A small rotation predictor, trained from scratch: activation gelu, num experts 4.
Rows from block 2, named by matrix and row number. Rows with one number belong to one neuron. Each number is 128 + 24 x the weight over its row's rms, rounded and kept within 0 to 255. All counts start at 0. After the name is the row's rms in percent of the matrix's.
# fc1: MLP up (model.blocks.2.mlp.fc1.weight, 1152x384), inputs 192-383
# fc2: MLP down (model.blocks.2.mlp.fc2.weight, 384x1152, transposed), outputs 192-383
fc1.66 089 [149 134 104 182  78 130  96 138 127 150 142 124 111 102 130 178 112 105 123 155 138 140 112 154 133 115 125  98 121 138 112 119 102 170 147 109 144 118 145 139 120 143 134 142  97 150 110 117 116  97 138 142 148 137 123 120 115 116 152 153  90 144 122 188 147 143 141 124 120 188 116 115 106 151 168 109 115 121 129 166 139 164 135  83  93 147 127 128 128 127 115 133 119 128 175 115 139 150 111 130 100 198 115 127 134 125 112 141 124 119 126 141 149 135 162  76 129 121 148 142 132 106 143 108 149 164 146  98 150 141 136 132 148 147 110 102 111 122 121 131  97 133 126 103 120 117  89 142 157 115 121 148 101 147 110 131 135 142 124 149 142 122 138  82 121 152 149 126 124 130 151 158 159 145 162  52  95 120 146 103 104 131 146 138 139 110 134 145  94 123 132  97]
fc2.66 082 [ 70 111 190 136 154 114 138 127 110  82  89 147 154 123 144 160 123 142 173 126 109 100 143 117 165 133 160 121 131 131 128 117 124 131 120 118 104 120 159  93 165 117 163 145 100 102 140 105 134 115 119 109 128  90 105  83 135 125  93 125  91 113 128 166 166 163 127  85 117 123 150 123 162 154 117 171 128 117 163 142 117 137 138 146 148  99  95 155 134 123  96 117 120 106 118 138 111  80 128 108 123 149 122 168 158 121 133 145 123 144 139 140 122  91 117 146 150 142 142  73 128  90 131 146  98 175 155  83 106  95  76 147 139 132  95 128 127 134 139 159 145 104 188 114 123 122 102 182 121 146 132 125 186 149 132 142  80 138  89 107 144 153 104 112 113 111 126 123 137 115 103  81  97 147 118 120 200 102 132 129 122 157 115 127 166 132  77 113 131 137  94 181]
fc1.67 099 [118 121 111 143 103 182 132 149 142 112 161 152 169 160 101  89 136 144 143 141 163 127 124 116  73 152 171 157 119 128 122 123 119 132 131 133 115 147 128  81 152 147  76 172 142 145 146 104 142 132 117 152 131 144 105 137 140 100 122  79 128 120 124 109 107 111 119 116 105 150 122 117 174 130  90  94 121 102 124 110 126 158 121 140 197 141 183 128 154 174 164 137 121  96 153 148  99 118 151 140 122 150 116 123 107 128  84  69 146 143 156 103 119 121 138 117 143 104 126 154 174 139 123 112  93 141 121 118 164 117 136  93 167 136 125 139 151 130 136  92 138  87 146 148 101 103 126 120 118 152 100 127 180 150 152 129  94 160 121 146 159 113 109 165 117 109  80 109 108 147 147 159 172 101 107 100  94 127 161  96 103 139 106 107 118 108 107  89 123 133 110 153]
fc2.67 103 [119 130 140 128 117 117 129 126 114 171 129 157 101 122 125 169 126 127 145 127  84  92 178 124 134 120  64  88 110 112 131 158 120 106 139 111 102 101 127  99 121 116 199  92 162 116 126 151 161  90 135  84 103 123 140 127 105 108 130 189 131 115 131 133 117 125  97 145 125 147 131 124 100 134 106 135 148 124 148  68 139 113 174 148 159 138 125 104 125 115  85 112 183 143 116 118 111 141 112 119 115 109  93 150 143 138 140 123 140 105 149 148 157  76  90 123 149 153 119 109 124 118 124 140 144 152 157 115 146 151 127 136 152 137 159 151  96 157  81 167 128 184 145 159 137  87 153 146 136 134 159 111 141  93 127 155 110 151 128 130  92 126 163 110 143 120 132 124 114 111 115 138 152 145 126 162 157  91 126 103 101 135  89 135 104 134 123 146 144 166 137 109]
fc1.68 117 [ 89  92  81 101 135 115 126 133 128 109 130 123 100  90 172  83 109 121 128 135 164 134 143 103 155  99 117 103  76 153 143 141 118 171 161  89 126 137 149 145 109 142 144 161 123 138 133  78 124 128 124 104 150 155 112 115 136 123 114  83  90 135 112 122 151 133 167 155 124 102 127  83 139 137 138 138  78 133 120 124 161 118 123 158 144 121 174 128 128 107 141 125 133 147 131 115 131  80 129 186 148  94 159  76 165  98 111 110 104 132 163  99  96 120  93  96 154 130 140 193 152 123 152 105 118 129  93  90 119 118 173 140 135 134 156 133  91 169  93 112 132 143 118 117 110 148 122 173 123 100  92 137 131 143 146 146 123 155  59  97 146 138 122 122 162 148 181 104  72 119 118 143 126 139 109 135 134 108 131 120 127 105 103 139 104 134 141 116 160 178 150 182]
fc2.68 118 [151 142 132 155 144 146 133 128 116 109 134 131 140 123 150 119 132 107 204 126 114 106  91 124 144 116 163 122 156  94  99 110 152  96 176 139  94 151  61 135 127 145 136 123  63 126 157 129 129  94 105  80 159 129 139  99 106 139 120 143 110 109  90  59 132 174 137  95 143 127 115 149 134 158 146 124 124 165 154 149 150 127 141 132 150 102 171 130 145 162 136 148 138 113 148 180 101 129 123 105 127 118 119 127 141  82 120 110 124 144 105 109 181 126 107 141 131 121 135 118 121 122 138 116 139 104 115 145 122 119  96 123 117 122 112 106 129 158 151 113 114 108 109 155 181 114 113  94 122 148 164 115 150 160 147 102 162 151 116 137 162 157 133 159 126 115 131 146 107 162  95  86 125 148  98 120 114 138 147 128 110 120 159 127 118  99 119 116 120 131 168 114]
fc1.69 085 [150  77 103 140 150 111 139 111  98 127  89 200 103 107 151 134 143  96 127 119 127 106 120 117 118 144 122 120 149 160  93 112 120 115 146 131 171 129 130 157 148 133 141 145 143 169 137 130 149  95 147 133 140 139 145 109 119 118 153 121 110 124  89 165 141 145 131 122 152 130 134  85 141 121 131 127 135  83 100 114 122  93  99  99 152 119 148 131 116 146 134 126 115 144 137 126 149 105  97 130 202  91  97 118 131 121 106 121 128 161 103 132  93 158 150 154 104 168 143 146 108 133  77 142  81  88 164 171 117  89 125 132  91 117 153 118 159 128 130 144 109 121 145 124 111 104 115 106 124 105 140 186 120 140 104 146 137 116 135  80 150 134 108 198 127 149 146 157 150 100 109 122 122 126 103 169 124 110 112 129 138 102 142 140 101 124 135 120  88  98  94 113]
fc2.69 091 [139 171  68 105 155 115 155 115 139 106 143  97 108 118  76 108 114 130  97 131  88 149 110 163 100 106 118 141  78 159 112 142 167 138 158 143 161  77 128 133 128 125 159 147 124 143  88 133 156 107 114 148 145 106 131 126 150 145 120 109 125 140 136 117  96  76 164 138 146 167 112  96 130 119 106 171 127 115 168  98  93 122 127 126 132 104  98 127 111  70 140 117 120 101  49 106 146 140 155 151 109 154 145 110 135 130 130 204 136 151 161 121 139 120 156 139 124  76 145 131 173 146 137  96 140 119 127 118  93 169 173 148 140  97  98 108 126 118 103 136 114 153  84 155 129  99 176 142 158 123 150  91 126 106 124 150 134 119 166 109 131 115 151 119 102 140 155 131 130 155 113 157 123 130 145 166 130 158 156 108 147 161 129 139 139 138 121 129 135 174 124 140]
fc1.70 068 [101 147  94 130 111 171 110 128 140 113 103 107 129 141 108 180 118  94 111 140 135 123 101 129 133 114 132 154 107 114 106 124 124  85 138 143 133 109 146 159 155 110 113 113 157 119 120 128 153 131 129 165 158 159  99 159 123 156 130 138 153 116 133  91  98  86  99 133 156 126 109 140 122 143 151  80  72 113 130 102 146 102 140 101 141 123 133  96 136 106  99 148 133 151 126 126 112 108 125 108 132 168 130 109 115 139 119  77 156 144  99 113 165  92 176 132 138 133 138 156 144 138 147  89 150 110 119 118  78 115 134 118 111 119 108 109 117 126 129 129 103 146 149 133 117 115  95 104 139 136 122 163 141 122 132 115 165 144 131 138 133 124 196 118 132 138 178 121  93 201 113 114 153 122 144 129 149 120 137 109  71 110  93 140 147 188 143 102 132 137 141 158]
fc2.70 072 [132 128 148  99 136 106  97 120 135 121 103 114  95 150 142 131 164 127 124 108 165 113 118 102  98 182 142 122 144 121 120 114 148  93 133 147 132 123 130 137 133 132 113 115  98 128 137 119  90  95 116  87 124  76 117 109 148 127 139 101  80  79 134 141 139 101 120 132 134  91  90 131 147 130 134 163 177 134  87 154 140 117 108 151 113 104 107 170 126 160 149 147 112 142  80 111  67 141 141 126 116 145 118 143  96 131 156 126 152  96 124 128 104 157  99 123 119 127 127 150 119 153 155 139 114 138 145 153 138 122 146 118 190 158 113  95 135  85 174 120 114 132 122 116 129 156 113 116 166 154 107 106 148 132 120 157 185 130 159 111  96  72 113 135 154 153  95 109 110 139 139 125 104 100 157 108 142 119 114 107 159  93 156 105 115 140 101 149 147 117 127  91]
fc1.71 123 [114 137 180 113 133 101 138 139 117 119 146 141  79 123 150 124 143 115 168  78 128 172  92 132 154 133 102 120 123 127 113 112 126 128 126 112 152 134 134 176 125 140 166 103 165 157 126  98 132  87 117 142 158 122 143 153  71 129 123 140  79 129 128 133 139 131 139 111 122 122 106 114 166 156 135 144 142 146 139  95 109 137 124  77 148 131 122 113 111  87 126 122 143 118 123 139 139 145  84 129 143 145 171 114 146 110 140 161 146 130 143 131 190 148 122 147 186 160 162 135 117  90  81 116 142 144 112 128 141 115 111 145 115 113 155 118 114 114 173 139 144 121 117 150 153 111 117 137 123  94 136 106 120 143 143 129 202  83 146 129  89 142 147  96  95 127  90 122 135 131 142 138 120 127 144 136 177 107 105 135 111 157 125 157 126  50 118 139  94 112 170 123]
fc2.71 109 [106 106 157 129 101  92 154 150 147 109 116 105 118 119 114 112 130  82 137 130  94 119 155 152 102 140  93 114 112  97 127 175 150 122 166 125 129 139 129 116 140 144 130 124 119 106 132  98 145  97 100 116 109 116 105 132 157 145  94 145 150 145 138 149 151 131 108 128 121 152 127 141 128 121 135 177 120  74  72 128 125 102 136 132 135 161 178 110 124 132 146 117 105 139 103  89 150  88 158 137  41 103 122 158 134  90 171  84 121  95 113 155 155 162 129  99 132 134 120 105 132 114 136 128 122 151 143 119 130 150 109 152 122 175  94 132 129 172  90 142  90 142 131 160  99 115 111 119 149 136 139 118 166 144 106 148 112 112 114 140 104 113 131 105 119 134 122 117 147  77 167 105 127 129 159 133 120 130 129 125 111 168 107  80 142 154 136  99 139 185 135  84]
fc1.72 097 [112 128 142 121 113 119 168 160 157 110 126 128 161 131 111 137 156 115 129 101 156 134 134 150 151 203 126 101 137 105 126 184 109 107 158 119 139 118  88 101 133 142 145 149 114 120 148 125 107 139 151 155 138  99 120 130 161 175 162 115 134 144 156 113 148 119 142 187 143 139 108 191 121 118 103 152 149 128 145 159 130 127 142 128 143 107 128  87 139 111 139 106 118 119  93 144  91  96 138 131 182 116 112 170 148 141 126 110 107 120 144 135 135 143 109 112 117 122 110 158 139  85 119 112 135 105 112 171 116 115 146 116 163  94 166  67 153 126 123 129 146 177 128 128 191  90  94 117 175  94  98 135 148 128 102 142 111 136 129 126 118 108 136 128 135 136  98 144 132 111 153 130 117 154 150 133 145 146  68 101 116 170 144 154 175 130 104 129  93 114 124 143]
fc2.72 107 [164 135 201 114 126 129 138 149 133 143 162 154 117 105 170  86 114  99 129 111 121  95 160 137  97 112  77 143 152 142 127 108 147 152 142 123 132 115 138 129 183 138 126 112 179 110  87 181 155 104 128 132 113 161 135 150 132 120 140 156 148 104 112 145 138 151 138  96 156 161 112 166 112 104 137 127 157 122 118 137 131  97 158 122 149 115 139 168  99  98 144 113 118 102 120 128  97 111 125 134 111  96 111 112 148  90 129  84 121 110 112 130 129 125 142  53 137 111 125 111 151 126 112 133 176 143 142 133 135 115 145 128  99 103 123 112 129 130 143 114 143 107 137 149 128 118 151 138 159 144 149 126 132 127 155  82 152 132 121 114 104 111 120 154 110 125 163 152 120 111 142 125 142 112 134  99  72 126 140 165 105 113 181 126 128 125 153 176 122 141 128 134]
fc1.73 108 [124 122 131 127 139 117 163 152 122 123 156 144 165 124 183 176  82 111 165 153 110 142  90 105 181 150 109 112  84 133 138 113 126 140 109 134  86  85 110 126 134 162 142 112 144 102 145 111 165 111 135 157 143 121 154 107 133 112 162 106 191 111 130 130 133 164 129 109 124  90 106 129 149 136 128 141 158 116 107 120 146  84 114  95 141 120 143 140 111 170 111 137 138 119 137 115 145 121 109 170 116 140 112 111 112 190 123 124 104  93 140 132 116 140 158 103 110 112 141 154  95 102 127 139  94 131  82 137 114 124  91 132 144 101 135 130 124 142 106 152 157 139 139 151 118 150 145  82 141 136 172 120  87 105 145 145 132 104  91 144 115 118 162 135 115 145 142 100 142 121 126 107 119 121 134 145  87 134 126 152  76  86 122 139 142 161 123 130 113  91 105  89]
fc2.73 105 [121 110 134 122 132 122 119 172 109 129 156 135 165 113 150 106 137 109 130 123 157 113 138 129 159 148 149 110 130 126  77 149 114 158 114  94 135 146 136 109 154 123 142 114  85 128 130 147 124 121 159 124 113  80 101 134 163 167 142 149 147 155 162 122 117 116 167 162  84 141 120 141  89 145 124 130 140 131 114 112 107 129 135 131 111 123  87 159 161 164 129 136 131 106 111 102  80 166 113 154  69 115  99 104 168 119 135 144 167 190 152 129 139 152 138 139 130 143 131  87 146 132 143 131 137 135 124 120  79 117 107 144 167 125 178 135 134 133 109 124 112  90  98 131 171 119 129 106 103  88 104 137 162 155 134 129  82 146 130 105 132 151 150 128 116 112 154 129 139  84 149 134 142 124 127 111 131 120 177  70 119 123 149 125 144 110 118 120 148 126 159 117]