A small rotation predictor, trained from scratch.
Model: 14.9M parameters, 64-pixel images, arch mlp_mixer, num experts 4, patch size [8, 8], layers 14, width 384.
Training: muon at rate 0.0083, 15600 steps, batches of 384.
Data: trained on photos of plants and fungi (iNaturalist), 45211 training examples, 132.5 epochs.
Rows from expert 0 of block 5, named by matrix and row number. Rows with one number belong to one neuron. Each number is 128 + 24 x the weight over its row's rms, rounded and kept within 0 to 255. All counts start at 0. Numbers have three digits each.
# up: expert up (model.blocks.5.mlp.up, 4x384x384), inputs 110-164
# down: expert down (model.blocks.5.mlp.down, 4x384x384, transposed), outputs 110-164
up.142:143107186157054117161161121130117161126115113129160094131188135117164204147106135108113119167166166141102169120123131133159145158119145084143126108148125121191130114
down.142:079110132136125169093146118134138114113130114185143128110128141112139157157133120143090106115140121134084141128129139140160149120174174125141105103104114123167170130
up.143:120137140108110104124127121126155124118125128115150137157113168159107138118081161100111130108147166126090108142109146079139085179115152120141109123081153162151162141
down.143:121164119134097108149128142136129158127093107177099133090093096132123148149119165138141163130111127141115116104106149096111098113102120102124159112110130092093096052
up.144:129167130130133161149131147100164107162105168147131132122149089135132141135094200112123129115148080134116131134127111136119158138152088116112156162116147131097144150
down.144:121104105086130122132133097146112125139160073115094137147115073126119111097127111137093134148082135161152133117146173107160145124135184099157128149127109098113141108
up.145:122149161135134128138137130126131113114159097133139143134194124157102176133139138128128186145119138116179156152148147172120121135140149154155129153148144118081075125
down.145:131136101106095131126180131135131172112123123163128109179128134139124117125160163157113131121097116145111132122137166093135162135070156096117140116124100075111139163
up.146:104149142118133146139120124135116161146110147141127171135167096073208094141111071141136229134125128134107153118135136163101122136111096113127123128127146143121151140
down.146:143121116142173141146135123128101155083129092120124145148107110102142103139108164148119166142162151167131125128148137160148133136147140113102113118131160161124065107
up.147:113182152176119168154110111118111137112142157135147128111154120126149139110136119149148102107129134127153134122110142179128147114146101114122156150122137148193122151
down.147:150104162117127123114155106088149160168135101113173115179109108118124114141133095160119094116155165113106136119099135107119080150123080123104131118122121120088147124
up.148:126115141165128127135165140110093116107107164144153115097125137136164103130172117098130143117106140143097117130090130127100172116145139153163146153116157131111156150
down.148:130081109123135146150118129149154138146151152173133101104164145104102170106131112124116175134098108136138140130124107118122139159180124164122115110117149106130138145
up.149:131151141166120096160101116145119129131153104109130111112138179151143118137118130133141122132118068116142139151107137132133146152136179145134128141163163155123171178
down.149:123144125147137119060135137127117123158103158145089110123124096116117165093197134165137155147178085141158107119118115119104098137137139154142110119138140122135108080
up.150:111118086107165154153156114137127178133141166127101141127144185150125130141105095101157122148124153139106083111108117132123159163114163149091144129183114149136128152
down.150:117114149133103143115121111130126145121157161118136108142148121106161102134129174138154071126093154131115118173083111141126107154087141140111108103117142112101121127
up.151:135128171122132124086176159132111120163124124111117123155123129136125151098125120117145169134152127148092162187152117118088115115097100128132141166133123159170088131
down.151:125097100130109124117115126163158163144086156091139113155122136144152136117111116126116175098080090071123112105128106130127139122079157107125106132113117166150170164
up.152:147163079129129104121139119125117135151120117120155094111131134115118123139162141153135195138135140116101133125126094143108166135104144139146157108137129097127084136
down.152:117127122085101159134170090099126103142138163112149098144172138132134134155092093117121137095129148105169149125129116181170131101192103128135141098076125126160138089
up.153:118157097108070142099125131144135116103152121162169169178163116155100109132165133147173096119111155116112094152139109090112085127103114090134135139143140087139155132
down.153:161126104115134139124140117102129117146155156104134152137119106099095181145125098133151139117112179091132145179111142154152104141104155160135096168145146093104104175
up.154:136120153136117074126107141141092120144080140126097157081149128135126114137158167179089200079118167118153159112136126159104177116159098109085119107134139157123102156
down.154:131153173160102124106101113118127090128095144126129107090087107120185133128133179133127115156112100143079107131142146129183129134139131097134178155083137141149131169
up.155:133126116145149147111103120091180149131104158161141104145129152137111110179166122157165155126143147111089130125121157171148107123129097135123092116142129084118163127
down.155:083141076148073116133117117125154108127093109119140123100126117138157096128132118112142106112147209119139095164132110143131114120140089175145154133096155071145074122
up.156:134106161120115122136147145141207114105094147134174141108110169093130104191140106169137119096176127124132125137077153148081122136099154133119133122149111140086097149
down.156:079143136131075142148151131108141139110111068114133157152165175115144144124097126144088108160094146136126141093147100150100154136116125149117120142112143157107166154
up.157:113162170113119122173123110136098133185114143098101181129150109121135145149156115164164134122116149095105083103098136102101152124146123093154154161089139099102114129
down.157:061157112105144136106116113116125121120152125139105112099139138141106131145140086133140165123147137104166094092129110106159145126064152144079090145118099131121108132
up.158:110123125133206142112108103108109138134156130134148167131110140152140126109101100112105174134118165142109116107162102135122151153106098116113103124126080135126132142
down.158:077133110118128104110162117133154147162116119137135156132155099131101173139086113123107137131177135117142141154149133091099153126178137161119148126149143149133127147
up.159:128150146123134151146136107142081165178135151140123135113147121096143121116160187131175180150132127111096147125132131108179134134125131100118129114141134146091160109
down.159:108108099097105131160085121149154157134147087107141111102103153118108142107106174104066126114146134141144170106136100111163088120134131103120119176168142129134129091
up.160:167136128151164137077122122134101134113120048152100103123141107117158129120145160142188170094113139165138091144141134152100115146149116140120101097156091110122101121
down.160:058113143132114111100130116111152074142108155144133081143082122152080137133092129161058121149133105129098102126123111123104065116133133110126114122114114089136138109
up.161:126110100114138166132102157144103094108135134101099147136152129090130132127147136124145129101116128122091130160113105115161126110135158083144076116164097125143135131
down.161:156120074094114143118141152092129126144146086112108113093138100169141118120141103135155154134141116139167105135079141093170121114075087156064156166175139145155081113
up.162:145129128138122098148123140103151136181178080126145077152124078133107114141153138117133148165100145128100127133100090140117159121165172130138156150175117133119097143
down.162:146172137115142131084144092162141166107107116125147124157085109118140128125119132134076111107135122114146156162112129137144116116128137122136131159144106151097143207
up.163:149149112040150156157137122119141153160150100136142137117134141113163160147086113143143099135117107166118157127116101102090142102141107159126170141155125090149117142
down.163:105100177108159126136082101144134086090102163170115140109147169187102127137147107097088135130090127118177105123122148138105142113124134132132130132106116095131105139
up.164:145132157168142111157092103113101164118156163120140119161168149128115171165133169162103142124091119139127117163177141100141123106116124165156141139104091140146103155
down.164:188131135138141156079128105176082118133085106144125133101140120127167155178117145093103110157152158110078122160160136131113101136166114116151125104115152138161129143
up.165:122128178120148123158122131151132131126137113161154171134115112114100113157163141164174128134118138122111112108159120108123142152156139109156121147169056121147116141
down.165:124174132127119116144134134123106141145116171102167087150120124132108106113116114160151158117165124119107092122107160122118136133150112125162167103073146094119144119
up.166:138100090116098124119143160142134139143134103118136157132152104160106115110137084156112113153134164135143146132150131121116170142130123089177151092128141136156177165
down.166:141098163101118120192093104131104080117149106201154096136146158123143111121104086102129083120094106132126142120094113097131129090120154131092143116109101077127100129
up.167:125115154080120151077161113143112111146109157089154131149108123134072128169106129140126160119179114123130128145116120163102120169129117126131096139197150147112132150
down.167:085101145105132136100131112125109156131140099151131080126132117051162121131159167130144155149109128144137131150119134115109173142129136151135141123116135086164106128
up.168:132169158103161135086151143071094081171141089104120127102139131130086131128130151134122118122190133134125157133161128166144122123114146143112115131142109120128116133
down.168:108121145113124105175109105176142108140131149131182139133101087132172117140128090127121133113120111097116094124140135114111093099119108139153124113130088170123113103
up.169:161136139120160123079092150159107096097117134117119078132179135090106107104129111103136120153163084119092109135102134131102134111129142105136130139114161113106143175
down.169:073074094129138108141153110075143130092130158151130140173156123145142192134128107133124136160161117165094112137137130138113109124134138146074125119121133082143144115
up.170:101159106110141125160139159156139135107127121121147085107163172091137140138159121124137144118138115145131132117124137100122095112127094120123151124112117123115114091
down.170:137108138135143111126153152153154141121074096138147095110061143144135120135133179113106059108124127104093145131179138172099131140144155148129100113133098100166066126
up.171:142137119140101110180121125127138143157170138109141128110143076119142134095058111131134128146095206133134137084158104186153130122153196151113133178170103130142166136
down.171:167102099119138125166095136115156093117144131131120142157063123123097151128155191106156123122137070117094122140115181106109112145143110110109121151163111110138077150
up.172:132168157128140126137165104082134111104119121153150072118144132113134129121119154123097111128134110086085151138128128135138122090191122130092135158128112142119122138
down.172:198127153146138143129139085131108124164125109125134152115121114155124106133085146136120148144113125094158134118096100153135198123160118117111133162120128131158137113
up.173:125151133158114094141159117160135110131164121196148173108099141142082147096085133141126130096116092136085130132132143098161127100156114142129160132126111163131156128
down.173:080134149118192106176141130146117115117141115116129122121133139137121143121121155149134170151167143165127097135124140160102164109131131169074130125160166129134168140
up.174:170121125133099126117130156154171086120133153159170167130147108152108099136148143139135222129111121127116152115113144101148168131113101136125129078141134140111148153
down.174:097123146130081142096105079128082106143111090086069167110137099115105147146115107159120110149107134086141129079147115139146122109148178118092150119210143108101140127
up.175:127140136136129130096118140171156159143126134164155113156126121163103145103114064126164128153153123131135161099104085096133097166127130154096125160104110126136096174
down.175:117165202122184143119117120110126115129140153113139132149125126138123143082111140127146094127126163167173146129091143084141134142134125166115122074167134152123147138
up.176:111144117116186127133090125136151152147135110155128104168123133104141130091078130136133126139124159083091112190117169145159118147119147122125076136144173150142140134
down.176:121100143134134120103087104103168101115123166153093190081120154118103130134110111127139147101131117134178120157115130175097112154127124157143139152154140096156142151
up.177:154144089077159118092142148098147150119148140148145161116101095100108143175191152104147148092103110133121125135138083158111124108132098089132113186151143144116125156
down.177:141114086127143144107148110120122171128103136084134113119055114143167118140127098139150102138137123119152146143128141118114109114157129099125155084141120117144146134
up.178:115123079133103160120144190123128113128164130147135130117101115140116066153126128086128186086135145144091089121135109116144114118147137079097137153129185133099158127
down.178:078109135152177115165118099140159163121134122062136169103148124119079156137126145114088130122110099190138085117142130117147159125105103130109119137153121141165167127
up.179:157127114142134123163074144134117125208121099140146139128138145144128147176172099137101131135134150149165122155083087123132144145125150146097156104149119145124135128
down.179:104156115144138138132137143140113068104119135156119112145083126156104153133115126101080150117155094143104111122145125136088105093094111108185144124129182161126104095
up.180:165138127140139124146178097160121162087142121155113112149138158113128133116133113126167132131110121151141122078101116114127135099102113085147145144082137149141137108
down.180:158097189130116119115201101140130117076123121085126166106143091136094136124106177133098175109120158161089109101158119154153137126180119118155156103122117119133101120
up.181:129109145151107090133130159125122119127143134122181172163079106123149114155139119139125160109164149093123109129094130103110146088131159126128162158106150118111168129
down.181:115139137112128118150156147114153145098132139154135076067173178159144154116147135133090145080155142123157127143166168153168157157096112148146139134116127171145150108
up.182:100117125133095120124136110140117097096109133121099128134126146104127154103120101117084109105112184080141130106076126102121092110129130151162125113154098111153098092
down.182:119155118148148123118183105153156168114080098189129130109123129136159126117150143125120135133109130151123157157133073115132114108168097118081116134099128122120149174
up.183:132122120123105146076093115146156124170147081151108080113104103095098131120094133123162084183064129153074088108143136130144088105102124111145099103178094175100092131
down.183:118130180118107109082158130153126138133120116145140111144137149099108157147118111117159070141135154138125122134192149120091156141096107150139129120122108117150093146
up.184:156193133123153120146106127131117141143156155108133150128073117159115149138148127147166124103085127108150117100156100157126121148115097119110140118135119125119152149
down.184:139123112124139111119117126146144145073135138150131142133144136082092120114095179139101158122106131122108119130150127150139086123128116165154125150123136106126202127
up.185:167149142133143138131095126148150112132151143131076091124140123102138158150102161129115115149135163151165091118150101114170178153117118142155093126141091114144143104
down.185:122106088146136115114119123125113138118118150091164117155080129139150135112167168125132102117077090173132103136099115094140120125147103126138149144141139157112133106
up.186:100109111080129138143144135096111145120147110160104073126104126123166126077135170167118131142148164121118128161112118120144114132088104108151101101124145135136131125
down.186:162189143130147152140113136113156140089136226150098147135058129153177123133133112130098096154131126110140100098130139134128132122087152116161139100121109134113097109
up.187:124159085168138125139145135114150108126134140117153129086158122130148092105144127114134140144151131109138105174143108127162105118132114107096136153083080125142114106
down.187:116170132143149118141130147119106103116121140106111137117109212139100134095108181105125127155122111115120167121119108114112109148144124151138165119181098130090144096
up.188:185106115160095134124114125154136128141133178154099117127078129102116125099170157160151116116113098108131092119132166140110156106126137135164155115143105095102118134
down.188:175133139147122099124071135135100114101098115110138127125142088122184114144117127151162156107132149156104174123109134137142126105136129081120157123159138134138101114
up.189:163062124124160132118136131108146104141135164073139126143161110155127160130154155146110104152161105144122120104113127151123139102110130136145154116129136106135134161
down.189:115109166100099142171129118172112111125117110127146147112132145145172105116086126137131157146137102119123106140144125135103149122103133169089123121130114102140076126
up.190:106142106142108120112156137103139114108142098151104095113109103080162135147119103090120100103159112089129110158190127122153056160175114109106136140110094128101134154
down.190:141116137123128129154142147114127144116107176112150148161129127124110112126148088105150168085097164142119156144123137110154111107101153106117129122113100147160054090
up.191:130138141113111113127164138094116105159156141138163160106160123181141133169112147127132188125113095123130131137113130118101096168105084111114156103155133150116106189
down.191:133179111096091133097069088148160131167125161156139130077091154124099083114141132130101110092106123164142127146153139155121169115153132137141129098108147147131140115
up.192:152120132116119118166187115132130147107120136159171125148150127106081085139134126127136139162130114120093117112113126123097123165158117164076124155136106093130118140
down.192:120152094109078126131135118143111122151126143114124144073132138083102104154117113127116116137066120171103105111084102135166117116113125125122133125102146114156137158
up.193:157157144080154094122127081170137128136066141149125143130164131130131153118153122146119151095139111129132112109086104136144105087106137143131130124164099125148104100
down.193:124124135096130123099095115111066157140169076111123129161169159138160090160143186138116152148140149107174148125076155135106131115153163173150158096120116112138169135